Weights of a small masked image model.
Training: adam_atan2 at rate 0.0018, 14800 steps, batches of 384.
Data: trained on regions of photos with short descriptions (Visual Genome), 50862 training examples, 111.7 epochs.
Rows from block 3 of the encoder of a small masked image model, named by matrix and row number. Rows with one number within an expert belong to one neuron, the router's apart. Each number is 128 + 24 x the weight over its row's rms, rounded and kept within 0 to 255. All counts start at 0. Numbers have three digits each.
Before each expert's rows are labels from the 100 images, of 14848, where the router gives the expert most weight on average: "patch colour" is the nearest of a few named colours to the mean colour under the peak. Only what is clearly more common there than usual is listed. The data: regions of photos with short descriptions (Visual Genome).
# router: router (encoder.blocks.3.mlp.router.weight, 4x320), inputs 0-159
# up: expert up (encoder.blocks.3.mlp.up, 4x160x320), inputs 0-159
# down: expert down (encoder.blocks.3.mlp.down, 4x320x160, transposed), outputs 0-159

# expert 3
patch colour: pink
router.3:122127129155120120141108108128088114146065106141085092154158129066126122113147112122117118170143109169127124111169097143142138139166163181077104132131163110172161112151131122141116091103123118122085125152166100134097133157115150114139154108147140129126139130137128124138141119125119139125103145154186093144109125123100132148170156116121150157178100048108129132116142124156117069136131143105140142176138126120126126109125142136157150186133161076135128087116125103148138151126113133
up.0:103080143126148114130112127117120102175132153125127093129149123076117121076127095083135162121141107107128132096135090131102106118112147138145109124133120151084093111123143130142123140130094133106126172090128155145106113139102150085104142127148136094113136104138130130082145122098079122125116083170102162093100128090086144089137156161112104147163104121139092145125139132161183128144113139106108115139121113089128109168122073118116121092079144105076095091149107151150128068138159125
down.0:148134099120084124145149111143119128108107128121170143129114145172130124134098183105126118137132121136109152177136151145136114164133116087125149149161137112139132112094116106111098133124144127147094100150144102109138122102169143148165078142104132161164133153145115107142114120135144129086149166121125095134148129160145151178056126121188129110085178113116171100152117109084122134138108132131128138138135127164123133085132179117098127163145099136162162149104140128132157182139087131
up.1:114138132079112137141125086146115152183093145186119101153168158153157170146141143139098133112097139071124108134074067105112141125123118142125128113168083097153122142158131118159119109122113133104187080136135098188128109136145140118153105179104125160106127151127135089113100182133118134150129147131136099146189139137118105138133108116112122139155134132154137099145142095167153089089127127122146116122135084139119123160146132144135148135163093174142118104118081122122108136111175103
down.1:070117120122106130110139119112123140148120167146113154110109134141144116173121090154148163118143166089170106114110162049105146080089158127136152111119125139135132137154111120130137127106108132113171113151139120053109146123127124133141122134102101114113106163124117089113132147130160185160151111118112117195162173120141132114142100156131125110148159152118131114130080109131098122122109134105156179118134090141118143174127127126160121100145082175135137114110141136094136126103148148
up.2:175105112088085138110134091129101127122133147147119144136109164130119154102100148150146114107128171116147097144073168078101136113088112145108125113159138119137099176101109121093156141088099116082155119174138143162140099121127139085132105081123154157132122092129108092175103109144125135128122114134103149125160141135124118138124084116110146131161141101102153131141120091122103105107150134119097086134113109118143118154150111121156107134124074148091124098161095126096100126098129084
down.2:130132136128132153128093136118142152106095163108134159141106124141139120115099138118139167151136129137144118154123134125137096113101142087137160086125148111130123143106091134090113160087129123145153146147114133125128132158123151085141135086128128135155153117106115111157113120148150125122123109072103112150163140153095147089139108116141157137166163156094150121145076103131124154124121113123083087134135135124106120165125138141151142092112094120110073094106181127100145136068103146
up.3:114129125140168135143128139144095150149124152171153116144136115098147121159130090084092085109141138136096138096138109136121115133129115140102152142111155101160130089130143115112126080091186098111109103149122128128155140127134136108142090133131129144099105169084134093123071159115167131103106131167169064125163153133096158138139072119127100132160137108113108130142091125146127098120104106138132058138137135113078117115124086180129129134130141136088098114115122099120137116104124121
down.3:144129130120101120139134115068113131125135132101083143119138111103111111085142121145147170129113135130206101109115114111152165159112117135129121145099083103152108144112152141145166079145102106121115118133143118150139116117078125135142101145129103128154123083147128139125145091079075101159145104090120183138116125100186119074139144124141151097077110125138187153112097132107109119147171152121119178122083108096116126149143153127132110139146127114139127144154098128160134130168128084
up.4:105130106126099127112110082122154134076152137101137149076134142098132124119068155093118118127139137115125130142086099111055091109089146113142128113110116133127083105082133131108143122110129124117138120133115102115152149107114063113114084130092074157106119125124114098161100114110117124109116096122105126094125139091147103104085128114120138085095128121129127094125121116115077091118116112127113133132120118157146109155117101087080113127095086117131128122076113146088140110119133122
down.4:163107117131153091127137096136098141179106143118125138095113152128128161138128079125086168139120072136127168090135155111110134157151155128132130104094127142120082109122087144094130144113112135101149171175142132148125156103174138156114136136148157118113173147107105142116129159149121136106104114113102129154148126113072105136123125132133143108166163141084152097136134105103143122143130104123139139150126109122139108135148136146093147123129151117127142115125176102149116109175126110
up.5:108123127145071116150135108130156185086079120114086113150148125105131080105120090122084143160168118129126083141120078106160148147149131118126124095159152135142154105166146113155085135118137115103114068145170109129083150123137128127099145125113156137134112126191164115090104128124121146138158163122146115147101109185139122109127120133131118139136103138159149140095146141117095094188146152114118188140120148158137106096084126112155117106115129171123167161119129115088104156118176123
down.5:094128119116129124157093111110152124089095110151144133123129181090155165097104100152107111115112174103136112149117158106111086101152093138146128150131127155117131146149115140127162102125109145091164090147165141140136140116131133118160084086157131143132135162099134112145156120113184092129106105167130178130142119098129137095137107095120149145112170164124119130112068097121112147152107117158145128104117172106122118124137122136148129095093094155113114116134179151107157168106130144
up.6:135099159131140084140122138152126181134153131143137172143160131121151086139122090130120121096115142139165104082083142085107103102084141145121191125130139130129054097115139127118120143097162134083166145154109122142135159131126147131136113119133108134106118107140141151139116142148080125128123068132121109140153147142140160139158137137138128133158166125113086108126068099162140108119127148145141094119132162093143104100112058147137099089130119133081101149106153144141117122108165105
down.6:151115107120110166105181094126125124161110117100126139197114131162088141112161104121139134115127151121139111174158136120155128201165113118135124132124139105094133145126074105125159131108127112125097106101151093108161071123110123134164085152124128083151115099142154175128142102064129141145109181110159107166121110144167120144101106121152124170100151102142145137159135128107128150126144115129108128125128147138120133153189192107122124155125137135120125107144145117123156155138139138
up.7:169108134137137109144132172160103118093137141143129132102134087120116153133143145134091111134158096114149101114140079135153152115142158142081096125134148145119137126073118152154064124123152171128161153129092116090109150151110145166123119097156123111101099146114147128129160127148141138113110106121135131133122145077156110106148133142118077134122100081125092109129117116157132166117154127121106146164130140136146159149138130107120167147104147091163111119174088149119139129125096178
down.7:040118128185151140127109151086127123084126120107164167102121128117146109096145062109134115145125150107087138118094168070126169125173098116128131166159120117108092098131138104125137110105125135132086106094086103152126148146146145112156153109144091147090114108133171149141114113134152170096105129113116132114126153107157131087125126103109141176104158147113132121120134138123158117184087189162120162105117139103139141098113129140110083116136169126113154159133149135148164123160141090
up.8:117130128075089116155138127134133199135105144146105121129141163128167153141137129109146158133107128081134063128081100126164149104135161129125115113154131130141115114137148122123110132103075112118154088165147107187125137139122135095105141136134175130141153143162143111120105173154133112121154146137140145130170118117144122142118093102160147145116158128142138148110130164098117048120133127170147129106160132109160137089135140157098094117153111137154074158070110128132119153122160102
down.8:088133159133145136141096102089120128122132142120083085174105131115116113152120157135136167115135138122149117148097108109121159124157171141146151098118181141150117103100138142158137133128207112120132109153147088138126144116144131132170124117145141092123116173120132134101129144090127127112156124124176119139140108145144151141146148114176172146117157135068128145127090174110091123131137095145126132127138127143071130113124126154115193142118123124135134126156111135122126136115162160
up.9:170126187119116122147126154165094090100148121109138082062116117082119140129136137091099099128104138114103124159123116114112133129129093134171145089121126145147084110110113141143093139121106109134131090112117139132169126159157144116099112073117109114110100138121119170115159086128130105117084107127120147122105158061106103130129117108154126155096164147082096149106131110139095143121155100102119128093134130186172149130136169092073068090145145070115093122145108130173158110088122116
down.9:116121087149152108158104118103127166144110128123137125124120109151172114144106130125138130143124090115134150108103127147134148175128123090154128098112134128115086187100136111099144130130101143170154152102142097162158139162134145159090176140077136151165169129137140114173123109150118105071153134110122140103155160144076125162115143178146118112110107135129150099158127131150131124140105132134104126112135096123107141109140162110093149126154110127164138165062144138106157142168140097
up.10:124120131129143139102101107113117143118127111149116130090103178135144111122107104116081094145110130133125123135112133107095134135104106099145143110117129104133108114067109146085136104133093124112090104100133105110129120072123085080108100143130083137101097114105101104135111115124155104097086140093115134138125096119132096124101108121162130109084127137121067131129108099083125154132119110133096129109127173103110097145117132127106114114124132133090145104090096084115125108104134165
down.10:158141098108100145169132149105116092120136156147133121183108145115114079166136114124137143156127100119124127107143121148121135149122139142079183135150147106143126123124110138146153114117124124092081134112119119130117117121146118115129084143113168106160127112148153097135111100115095128117122121095149131100111103158159151121163146105127164115139138133122164093131160141090107128102179158114121141061125168104142134118096100131121110148143119109118122152139128124113175131181133167
up.11:026085140154139134121160110091105130148141150101095136131118152164128100124122068116120158099132139116160097125138133061120147118116143083155160090151118117112096115136107118137129158068114131104103132126087080102058117146103140148112112148128118125154127115148131134077147139086157102128144139111129111178136124137159136091113148128104124087101144173137121144110131128117114133123143087153084142109128127083153137108104136128112119066096145150095136126164162127103103129169171098
down.11:118117093117137169137150106082122138080133086159131111162125093109120137134122117128131111164120133116138104108157105114104081115189143093127163110156122107088126165118126114143206122108082138096122093181197099128145116131111124114172084109139157107119125102110187100162104108125105180143100132114156152184126101127146139098149093108108139151117146143136157141157124110123122118133146151148117121128068141102154128143112133132168142123159112118140128137130146115125154132122162136
up.12:135108129101119147102120094097118142102074107137146123102105099103120126073162105135117085114129121143145152115114133110120111132099097130134122078149085119097121149100116134127145113117133125097102128104155149111153124115139089107125104113122087120125124062102157124121086134125121131122115120104130154146118124118111081116122156170111109118123108118150102112099122091142123127099099145125092137178087131111093098184128097088137094142123082131111146111124116111136125134143110125
down.12:096147189106165146145131131111184135148117114148095149129129119122140134137129158128126075124169131129109119118112061114114108126121133104151157088144119118142113085186115116098114113098126118116156105101137123131107170149123122143120126091181146130147105153100133079128128123122154157154127091115139144123126103119148133078142093127119145161145099137117125102111135161126139146124110116135213135108090141073110117141163106122121177101085137154118149127129145108119157111112129161

# expert 1
patch colour: white
router.1:129124138124114112120150108123112113088166139112069170132094180139076108127115134115123149141135123111149163195087120125105109115081091118072150100152118110080143120093134130136152175124129119131127112142150144086134144136138110155112086123129101100146149132093116142114123139119073141120155083149068138103117121097134146134102121132146136104122102070150168126157132172115149191139135161134145107110129140112135098174133093103126103165138097150160153167148135161119121099140110135
up.0:098136149143154116138108123120138101113145152135116095100137119122156122128116091135105148174131139138122107109158111089110130114111117095144149103130121079118152122126127136118118141154134110097078143148108117121202150118079099129136122116153138136106149111091129142150122145159109157112134101154131129100129128146117143105107111111122136097144120161095112148114137131116100133126083142128164138081159127154108117129103094172132139104128114143113116090135132110146140094100086155
down.0:085122122121154097107133120142119150125126142105161148072151122115104116095091151103134160100111110159166149106102072089151117158089141124119159142114115124130142138099166141102115109101144106168096156155135136193112101147122163122098139110166085105137150167077140123176128084088124131105129153124114141150135148118094134146119122124123115139159115161121156113123098129159146149177157120143196112135143102114153112120161138147114125090148153072089118098105129157157111082127161101
up.1:049102135149141134147113167117119151134081166110101128131136147131145141167126092138096115132088097120139132122164127096113124119114155126119121120172074118073097122132093141122126110144139107098117098141101059136128099122106124106138100136156095110124108136122139107112126143112156118098144135099125111093136122142134150060134139166146149127078118100114134094141157141119122124086102123171052153088120087137083109114104106149109136133122114113158144087127143104131117124143085135
down.1:145146145112128118121099107106169103156153126172110134137056152121162101099131128140138133165066171105171138124134182125143144152114162126145137119144118128115157140134089148115157099125148070120130113105136131109144097125202139121185141150152090105103094129109118138111115123112141174127122086112156106117071120067123149100107154145180146139159152151103117097140107144110137141119116118135139141111122109114159119141128089146123133142116111133125150085134143148125159133173129172
up.2:167135156087088159127143132166120101093141128104137153117115106115116116099119124127127124124114142135138174129124106125117178111121064147132157112092154139141102123081130150125183165092109142172119100109145158096144153128127129163138142088104133153114072080165130134116128124128138102111116127103123119126135146127120118152113147115120111122121129150187127127129086092132155132158124140073114145128126161149150148184123126112089119109128152086138132167103129132132141090143166085
down.2:096129110173171099142132093073131185167110083134133105135132116162137104174121136145165126145109103092106113143107102104154125130111190137146103143166145148114173153152132139141115063143115135083141137121103118103114143121101134095120128149163123118156185139077122109124141161133107122131163127141103121107093122136143164113144124133143136158123131135087125131129172169139149163132121121164144139125116149108081135084120126120150119135101099167164132110143111114125112157133087168
up.3:116139145134132131142123165120127111114114122172103146070077140124142134119126121102105089119143134103149142128176115128137097138105080140129077119166162123198126130096149130126151100109107142127165127131134126104132128133158132119140099131098082103135103108147128120109118135160135153143101138106127061108141132093117081110135118128087132140126125123167144152140149119198159163148128095118076116159089116109081123148120107126153097134152159101169121126132096118129128118103105139
down.3:156143129138127130137128116142133145122139095124149091165170111111125120083122139149121155136140115146140116140126188107117169141179177157135158136088153124106120116151100156150132144134112132115065100081127111133130125109104132110101165118140187135135133118111133115115125140105118091125166124108116163147074128165131178121109113111177108134118162124118128123113109120095100111144153151150148143130156151137154126111105113135114136132127117174071112146116134133114118122117153109
up.4:124134173098129154139159141138132098130161091120092149094160124165106106142142115116119126134149123127096137123112161128095132130123117128148141120129057112109153107195117134154106124169126102095129127108102135106138096144123152142131101121156113138115154137136092113098147136154125164161160092121144132129118128144150130135135102082132085125145110137140079127114140173114143131148144133135163151115131078114169142091140096126091097138165164149111121131164106099163153138113072122
down.4:198130137127146111161171175133155105147156081134101115082141133122112114088126175119133121110150121154115139137133065155109092104117142144114158132143079113154143098140142135159078097114111111110138111107114153156114128133147133170155128095149104127063128103107118103100135110142111135128147111109130099134108108111144124137120182100129098095132144127120115111160102155116182174143152080110168130137091115151135126154150109133111165142140138134134117148133133133155125127099111155
up.5:137164125139121135133091140142164144082120113105119095163137124119118168143086142087126130134128133123151132155136108127143151100121119133115093128130125158103151106124133106111133094128113121123140121097163123139116163083151042122099152149135129137122113144131109116090096100082175096133102104156130150102099109133106110159048136129144149148051093111159132090110121110133131123147115107133110090165128135125116148143154141142107128159121122141150160118082107171106179142097123110
down.5:113114160128110141120139119118125110149117160161141172148122176134164115095149086154123152135151150131119132105115160115108117169105114112136166147096123103094075135090118142148149126122119083156138154131117120138124094131085140106167110145112145102103154123163171137134134172133109103119066110106131140135153100135131120147180118143138130137181136108129119123130123143122129116103115145152099156105082162099176165138109103122141114149139131166105123123130135114185104116150123162
up.6:114093112110145115117085117107109122134104102099108099089109121082114108138126095098113102099119120137150112092097121063090118118083132109120104133118130122169091078115095139095101083106151109123097118084148129109138126107140082112121121116105079160107090104117120134135123114109129100126118124114119101136130133115087104105087150114108113127125120115097091107118102107163142103106097099143079144122121109114154108125121117113112100107105109096099100104113120107114113105084121093
down.6:119106107151117125171139095110117127121082131182105120144112171141140136142150138133174147163169114130111119166150112136136120110141122130115133144154142181081139099085120125149130077134141158138108109132117118151111128098116119120097113110118168117130146132144149182103158157110171119096168126151097127133172108158142128088110159130139150118102120123132139147167146146126082119158137115164121143121148111101122098076104166093126128093118105161160156133134120184107127196147151198
up.7:102114149152142096109096133148112141120113120156110131124141153099146093123128130136122098118127126176128121116093122111126135111117112130133140101121146153156096079139135121095115088105152107094146126137159135135130197116150129121111141145125105124117114151158123159121114157142133111112129112137167131124145141136100135121142133120178170083140159124119117114145145141103080101140123134123108122143160155127137116089109114143102123114116130143096120145107159129079118124139150081
down.7:101155110121092167147136116107126115120118070112131120124118115157125159096145094121143149163129160095134115170130131140107139145159108137100129140152074141091158152117066129145136182124113103126147092119132130139130110115125127103148139087147130094149107113093113079148140080105152166132105123067169140133119117134206110138116132111123153184086099069132121130148137139136163120211143102150121118150093123146139137125126166127137126168171101110159138135121148134143156183135144096
up.8:121103128132126148127096115089125130135079114097121078125101087040130105118136108122104125112103106139116104080128114093111122109083146117127102111092145131137101095135092102099119093076134103119104098092118094102122109127098082127107100120143126153113080079089142140122105126093156127124107121106150093122143135137107096101118147128145151118106110119116097129102104113115133115155152092118120162117110118135137112118114120137119133125115111110083125101122094096070149136107137100
down.8:139144116150139149164120165111098143132173173095129098139146137167114124076115135151128138065115168153148129183136123128109123126130117124122143116141131188141106132147104125144140130119107133160144115099119127136135136125112143091127163160090133115132115156132108157108102152130152109166105154156103064162141158126100089121084134118142110090110162129103118110118116123146138119101129116126138152079135124140165187072134121155111141155158145153094119138138121129107112124132179125
up.9:063119146119127099135143127141120133127143116083128107136140127113116117166110075096130163160080126103130149097137061101099074124105111064156140099158101121131130154118140119142103121150129108136119090128087107126174105119128117142117117162138081093155136087109127134152120114162125173117124132104092144116098084127128122106132085119096170144107122165119130118121161153143165106156073135168128126132084117174148115135106123134113152091149090129154154134134107078146124077149139109
down.9:119116121139186105130124121111127113096138097127117134123100108123129111125134134164079129141125092082120120107126151113135122138150129160106130146140132132141168139145138161147142129110161151137076159116138112128134083088154102132117118135128110083106157136108132152136155100103073191109172108114142131101110142097103129122136165142126117113149103111131142094114116146138150177111112102094166136134131137101154134150132122128140159162064124158170160119123106129170117109164117159
up.10:142128154126121070152122137087117111096110140154104129157148114133123075091135115160125132108113110155162099131168139128168156118119114126137102105174142124080123127120133163149129107146119151073098134095165151083140150139165124131135112131122083125097131096149158133105154089104085142142120117084135128093089091081134138074140148136157136074078107130144132142083156143126131167110130110107128143126099151128092148114133142107120116113115163127159133139148126113159131125110110158
down.10:119118134141153140153132109165126123135132145114136118108090150129095129144128106075103116132129117123101155130092120108089125132117171102127128138123116116174151104144131113118105134120133110128109134148140087131093127130166128104113117133127129119182117140139098099136071131179164141137093132152104107153153113182137114126101091137138146137182147133102139104115129167125134118058076152157144130149143112146175094102135079136134121149097118143108097124131139111094110047177119130
up.11:130083119140112142105123103104133114140100117105158087116120109095104138119150086064097150133111107113136110101133111105123146116092162122126114113132137116128112101102095117099108072098094086133089142092152121099094118114096093109136116094082099135141096103110112142117095138107139085122099128095108085150105115121103101104104122143129113121121107105107099118101103117111131103131092078115114152128096097134158103121122117113124094119094104114122135101112102092109122113101119088
down.11:137122071112098158127131121111140144115082111118119137079129132129097115105161170147127128107133095129128124125100130110163132139133128091159097178113157160126135148104122098116129104121179122138112130153164157182134141114096101159133142098147113124138118113146144138180148126147133136120098169141055102155119186072107135173106178137117118124149087147136107106078110124115181121134133102105122159118151114131127114140086141158166117122094105092144152076168120131169127136133088102
up.12:101127155123137101139128105116128143132123107127092092147139094149125129115144109158117145128096119169161135115136128118159197131138186138114161130133102139091096096140079126151159102149143097098102115134132097138116148133096127127106153155146150121113107116112138135142160120082128118098155104116157135122101108099112130090142191167148126146096123110153065128122117118095125123125121128142138180105122128144152123107122144112078172129112121113097152069135116111109128148153134137
down.12:159117143126117151151134106126100131112102120142079123132121151104162126109132114125144119134112116115143109112107119141099077144142101134132113115137139116120119131100124147146095157128120119074120109146104144078109157129166132117153138101170121072165154121132113122118086124164120169124148106114106111160154165098116097176100049064080126151152139099139186127117154134097113110204136139150133093141119124098176147164147136114138102133141147116116153126143134147114152108138073169

# expert 2
patch colour: black
router.2:144137152131122099121122134122167154108132113152133106117113144169145135116110154164107119096127147113114099137132113133140147094110104055203118137152114131113114148130133134102112119138101127101204119146126142165112108111156122119133115133125132126130132143119077123153145093132156107078128096097118152104108106121136105096117139149138127102099160221079104131122124113106133154113121112095104106099094113153132117138129125121107113004101071155128108160158137142111113146111123133
up.0:152134160118145100132158147116155116122156144102148127107072094127143112148133125128133114105092095040076124145152143142148122123120112137133065149122153126168112130139166148108149141137100149156130136139124136116137097128128138153103125127101110156158127165175127166145110103153150110153121129130114103109127129127153151150111093113167113103119121143116112131143125157086123145115128111111160128090166110169133128081133155146084055123141138107159106133130121116170125127104100098
down.0:088136130126111122134112098132119122106127126082131121114099123140115092140127192142141093107121135105097105136149099160136158150094149133140111159097147119157104131052134154134104148101130132130133101134127100141106155135139131141120153089122133113163118158091124142149148081137148113130128110112121086142140104104126118146151176119135154113118146141056114127131114132119118150128164076145159130119176148127115129111132154135144188098118131100141080125095162115137134134074106156
up.1:083112149152183117116100157096103124111143126089123148133117079130071093124140111121138121121140111138127135141170110119156101122134158105100147147131157098088129125115117123117124125126131126153043104106083097120132111099106119126149119114176123103121137140082170116134150097065149126103137149128102090115064117113118143094101145108164115123076096131131099135138121147100141168082094098139128127106080128114129128118131147109111140124116158130120164160141139091118116105119101126
down.1:109127106106123120136130133125135135144118103127083104147124156126150167209112096120138173142159151115105109157142171129126157124112135113128138083098124136139155118153116110134167090102117112101149122130130100083137099175133149138156112154144153135093124176119113077159137134128125150120119147124145121137134112079108104154142113123147144110160126146109150145132154143058104138164111094113182152114120178119132179201166127130151148103159146139146151126106106129118108113111156166
up.2:146126183105111191126180153094129105104142141122145126090092120115074135139134144126139152110148118106126135163122143136103085124106090125163120080113088136107154115156152115144076170123109129113089091077089138117151111142086122123125121093098146165138123105114119102032122145105130114163123115104089157176117161118150129093108109121089136106088131136144120148088117153129109147159155146159144113106127128133145140121139117113127137101083130138081135174177075150140155114083115108
down.2:163141188123142125123134111177170148144183133128130133119110113109133122127109100115142109126120131125135155133131116124111117124119147134155143101121108148107119095189153160112108145120126096167142132126153146109146124138122130138105124148152146162098148141137147094111107164097138102093136116128164126111159136159123150144114138102197060154141133108142124146127091102128115135123104119087130153110149105122116114170112071091100096140111163120104105154079138146096112121138133078
up.3:106051145141128115139120146137124141145122137110144153099136148138153106144168103174108120127132121132126107080122115112108134131123118112136136127120140134115106144126124153149113107146119119113128122131126130122146110147105174137137156134155110146128118157131163150100156156147091120139153119129109140116130125130123114114180161132141110137195149153147090153122143121128121130112095126129125145104145124111142133132113083093152162072125111170053145146164116142118060070118114123
down.3:117129158138143090124122142180119153167136136139120119149119149143111152088126131132108142131136132151151149149146130120158121163134096142108134169151111124103131123128122154131119118129122130099116145134101130130108155130141129126136154141081146154078139143158127111151144119106159092092119138115161168142121074141169164093110106125119102077037131120134129096149146128114105163146140138140120111129132134132131132140105167143105126147080128178147112114112114125169125179151110148
up.4:094141127101103124141108065119117146155103136184101108144154189135136148127119141132134121117122150091137084132051078113149145116106134119137108133172087129121133113166100121128123078128087092083156082139179108155127107160164125101095118148107165147107094156137106110147109129129132150175098094154133167133114135147144108095123090102159137130140127126111131106112163133098118065099133126146108138112132114113113111106123154127130133126148076177121111109124061128113101146116165131
down.4:091132137158115119134135151090118140127103143115114141158110131113129129156106095156136177081113137161155102140141148116124106122153207129112134128144136115097138124184138145142142126114123120162138126118135136116103124133157143129179177109125092111102126166127140109123119115114156123149131103126132139154136122115137156086138158094145171136130140132090118150137092138156118136115129080142148143099138143096123134117113139110153138119113111154135144118153132138116117157115148114
up.5:139127138154133102140103118106126142158108082151074064099143181123107131118139128138119131131143129128168123168173133142108128126130166127134108097118122086119153118141080139146064055135106090108154106132151124159093123132133147098170114154160113119125149168116094111137147120115110102127093133159115110147090140085132106116143142078166136130149144113071108131152117160128108130130130115111118142136105099114147090147144123121159093155134123106111105102141132118069128149117073156
down.5:152118064120104156123118157128124167129125116121165163154122082118178152113168141109100122146131143175136113119098129142116127143115120116132124167126151113170132147113184079089143159139131173152128139118142101083131109151087101148073121084102143147159138100110159172109124165148112086115119153105123137147167128159165138138101155181069137129146113126129135140118129080159171083086114115112114108131155148135124138125141128131153145130081131166125143116157103121159107144156155149
up.6:192145132122130144114155144159140112091160142082160151110115082120075092121119122122152108110118117115087179132111084131123122108088076134133107160134157185172119126104173131109126145131092144130145149129139159133123131127119123167069151104115144148140107100151135159168131080135141103105090086120123165110113135114115145134128123131134101165121109131135107083137143118122147167138135168096138113142137138146193137163131140113112084146114170100125116133141126133176143117125114086
down.6:105123145145137142124139153116138116105152095061135148122127100138106112116120122119141127140135134121078151119161153166130143108120098115137162121080157114075151155078149129117160147109134168141132148137131161078113114132107114160088132088136131089142151136079119129130155077131159147145124109143124148137098094154147162145129130161143138127127092149111107118146086132142135150150140119111159148131096205138073113149126146125138117110092131097139140113125159137131125120134121158
up.7:124120154118111158157094166126104127092105105115114079104154136091106154090115130135118136108094140160122106123093091127134147109154114123113128100097143136123089122111090114128174145091115131159149072135176114147125123140119131110161157145148123074133085134113107119138122142101135092120065133153165097151136146089099107117129157061149158154134150110144124145140086137137153105111120108088089147138099151134150128152147150110124115143152178103142127150111122142103125119142142108
down.7:111131102135173108135161061131136165143131112146124196121157109160124127142094139135130105124119111133111156129142136138108113134087165121125123137152116127148122140109145152128105149145117116124117125133124120115123090120131138109088109124139147176173161105117128137107140121150103172128183095112104152096119108160148169138110123185089115106155117156142157089121187137144094170109101130131137132135172103116125106090148143139157166110110100161145116110092150138147148108127119145
up.8:081139173129115157145131129076127129145133170129071119175154113147147128152136126125135140103107167109124074131148121101128102118119150141133109170146143124186121126140146143128153116138114090104130125156123066090108101116111117120124047146138130136138121122146175114116098124093127122181157123116162119120140112153153150112137074090121144134097112116156154170109115115086120121134155064096100141102079065088107149125126129142147139148152146113126093127093095107117115148077147123
down.8:199127084128137120131120137153145146117131100127154150098130159124131106087129131100134101113122113139123165135083133130144134170133144131113134102118122122096134130080089146109125137140159123110114115083147158133140122134157128122104155147137125119112134127104134168108062126150120128084123126157134128151119130097076133148097120128145096116157134115119132068112146121106147114142108197158163103102160168154130142120148138121102114147175128131105151123095126142123135136180100127
up.9:146107137097145074140152067137085163119094147128144133146116132140143134107150101125156093125105106116131163092138136147146128140108126167107136130139161091096095154070126130111115128132127120105097137169153153100151143153161157115109080106167136125126147136132164117149110116107094115077128117128109144148125133124140164156166107144082149168155146103098172105128098089160086150115090131113131137136116138154128107163141149123170131131119099103110135067103156091143095093130139143
down.9:151147140166132189138098198111143082121136102151114152104157154082128132169131123108102158152117144129114104143140095114120129156158134114112150081099103140134138088182114112140144128134096124116161124064094092148124140122110115187169197142087120129113106108106102128082130126151114129174122130123139118111111157115158090117102169116201132098106129129155088147099150168108177108167131141147133154143133130105116122093126120144089161137135166162149087137110084132136160131149103140
up.10:139130135107134145142115165062131088112122110114136145109111155146096106155128133143087138151116078122104137128131120090121130087119108121107102138105138139090169109129128130144118153114167158099097133168132118136084143114118135148137147151108140094079125091155157115109109149115165158142129147138151095116106145149131082136154157110141132105142134116162124094119129119088106149127146120138128189138090100089150136110130134146120132124116120133171159071160139136082099099135104124
down.10:074120113150119124128179107131113086100117097153156121084087098070163123129108141129091135158120144104129116152123145114131112139168128091145149100129102124121117103142140152118179133150116122136137124121139115149176120133129128155164137096151155115110092097117139099143134125143128137104121141113130167139127113115157105124117076119123106151126181152126129111127163112117146126140100105146132130117109119162167124139129115134121113145159115137093163154148102139142152150126143125
up.11:133126132110121105114113069112111141180119135156100120156139167149123151140125143110108139141137133125155079140103123096149114140104186133132171118170091098151108129169079115123093088128102089125139120127159090172171115131176130101150104132121126158102127139154110170134124137135124133120155126122114126154117156123100137108086137152127133123136151131085164143122140109083103080107127117137114088113122090155095112119116144097093120134122053153106081107141103122116130171113151098
down.11:056130162147079135139138094100105123146105105124106183145071160116150156165109111119112143106123115106159156128134183142112128094140159092152128122118096145085143115131105158111156193091153161176115119142117160140139125147136125130179152117099093092130171114114134150095145119106154140113162134128135121088127114131148163153136128113134137129106122126144158147120087144132175133182098116148110133114100103103130133104148137130109129157118127139163142142112162120113137120154140143
up.12:139150138100127140132132101111105117148119110152120111118141133070115115110101136146128122136153138174161177133116159118132151121116131159115134104115156084103132105129120134129130117099097152150115142122159137144162163148088101080132153128109154169108132106133119124111146131128084097144099095124121104172109202141090128164118186131133136145152111117133117127088123085150088131149091119104157150144151173117100129145148116131164117130075144123099095087125113166089163126106127142
down.12:103134146150155137118155114140126126179121157102145147120125118108103153126105110148136117116094093170129150114126145098129111076080158188151160155160087111140109133136102146138126118153137125156112137106107136106163147097120137128092121103164085123118121113153167112098132122143178116140158123127145133109113120154158168132159072148110118164082098146165131129101140124144142124084110152156094126162114079114126114121098150100129086114141095130130129138141130169119110137138115116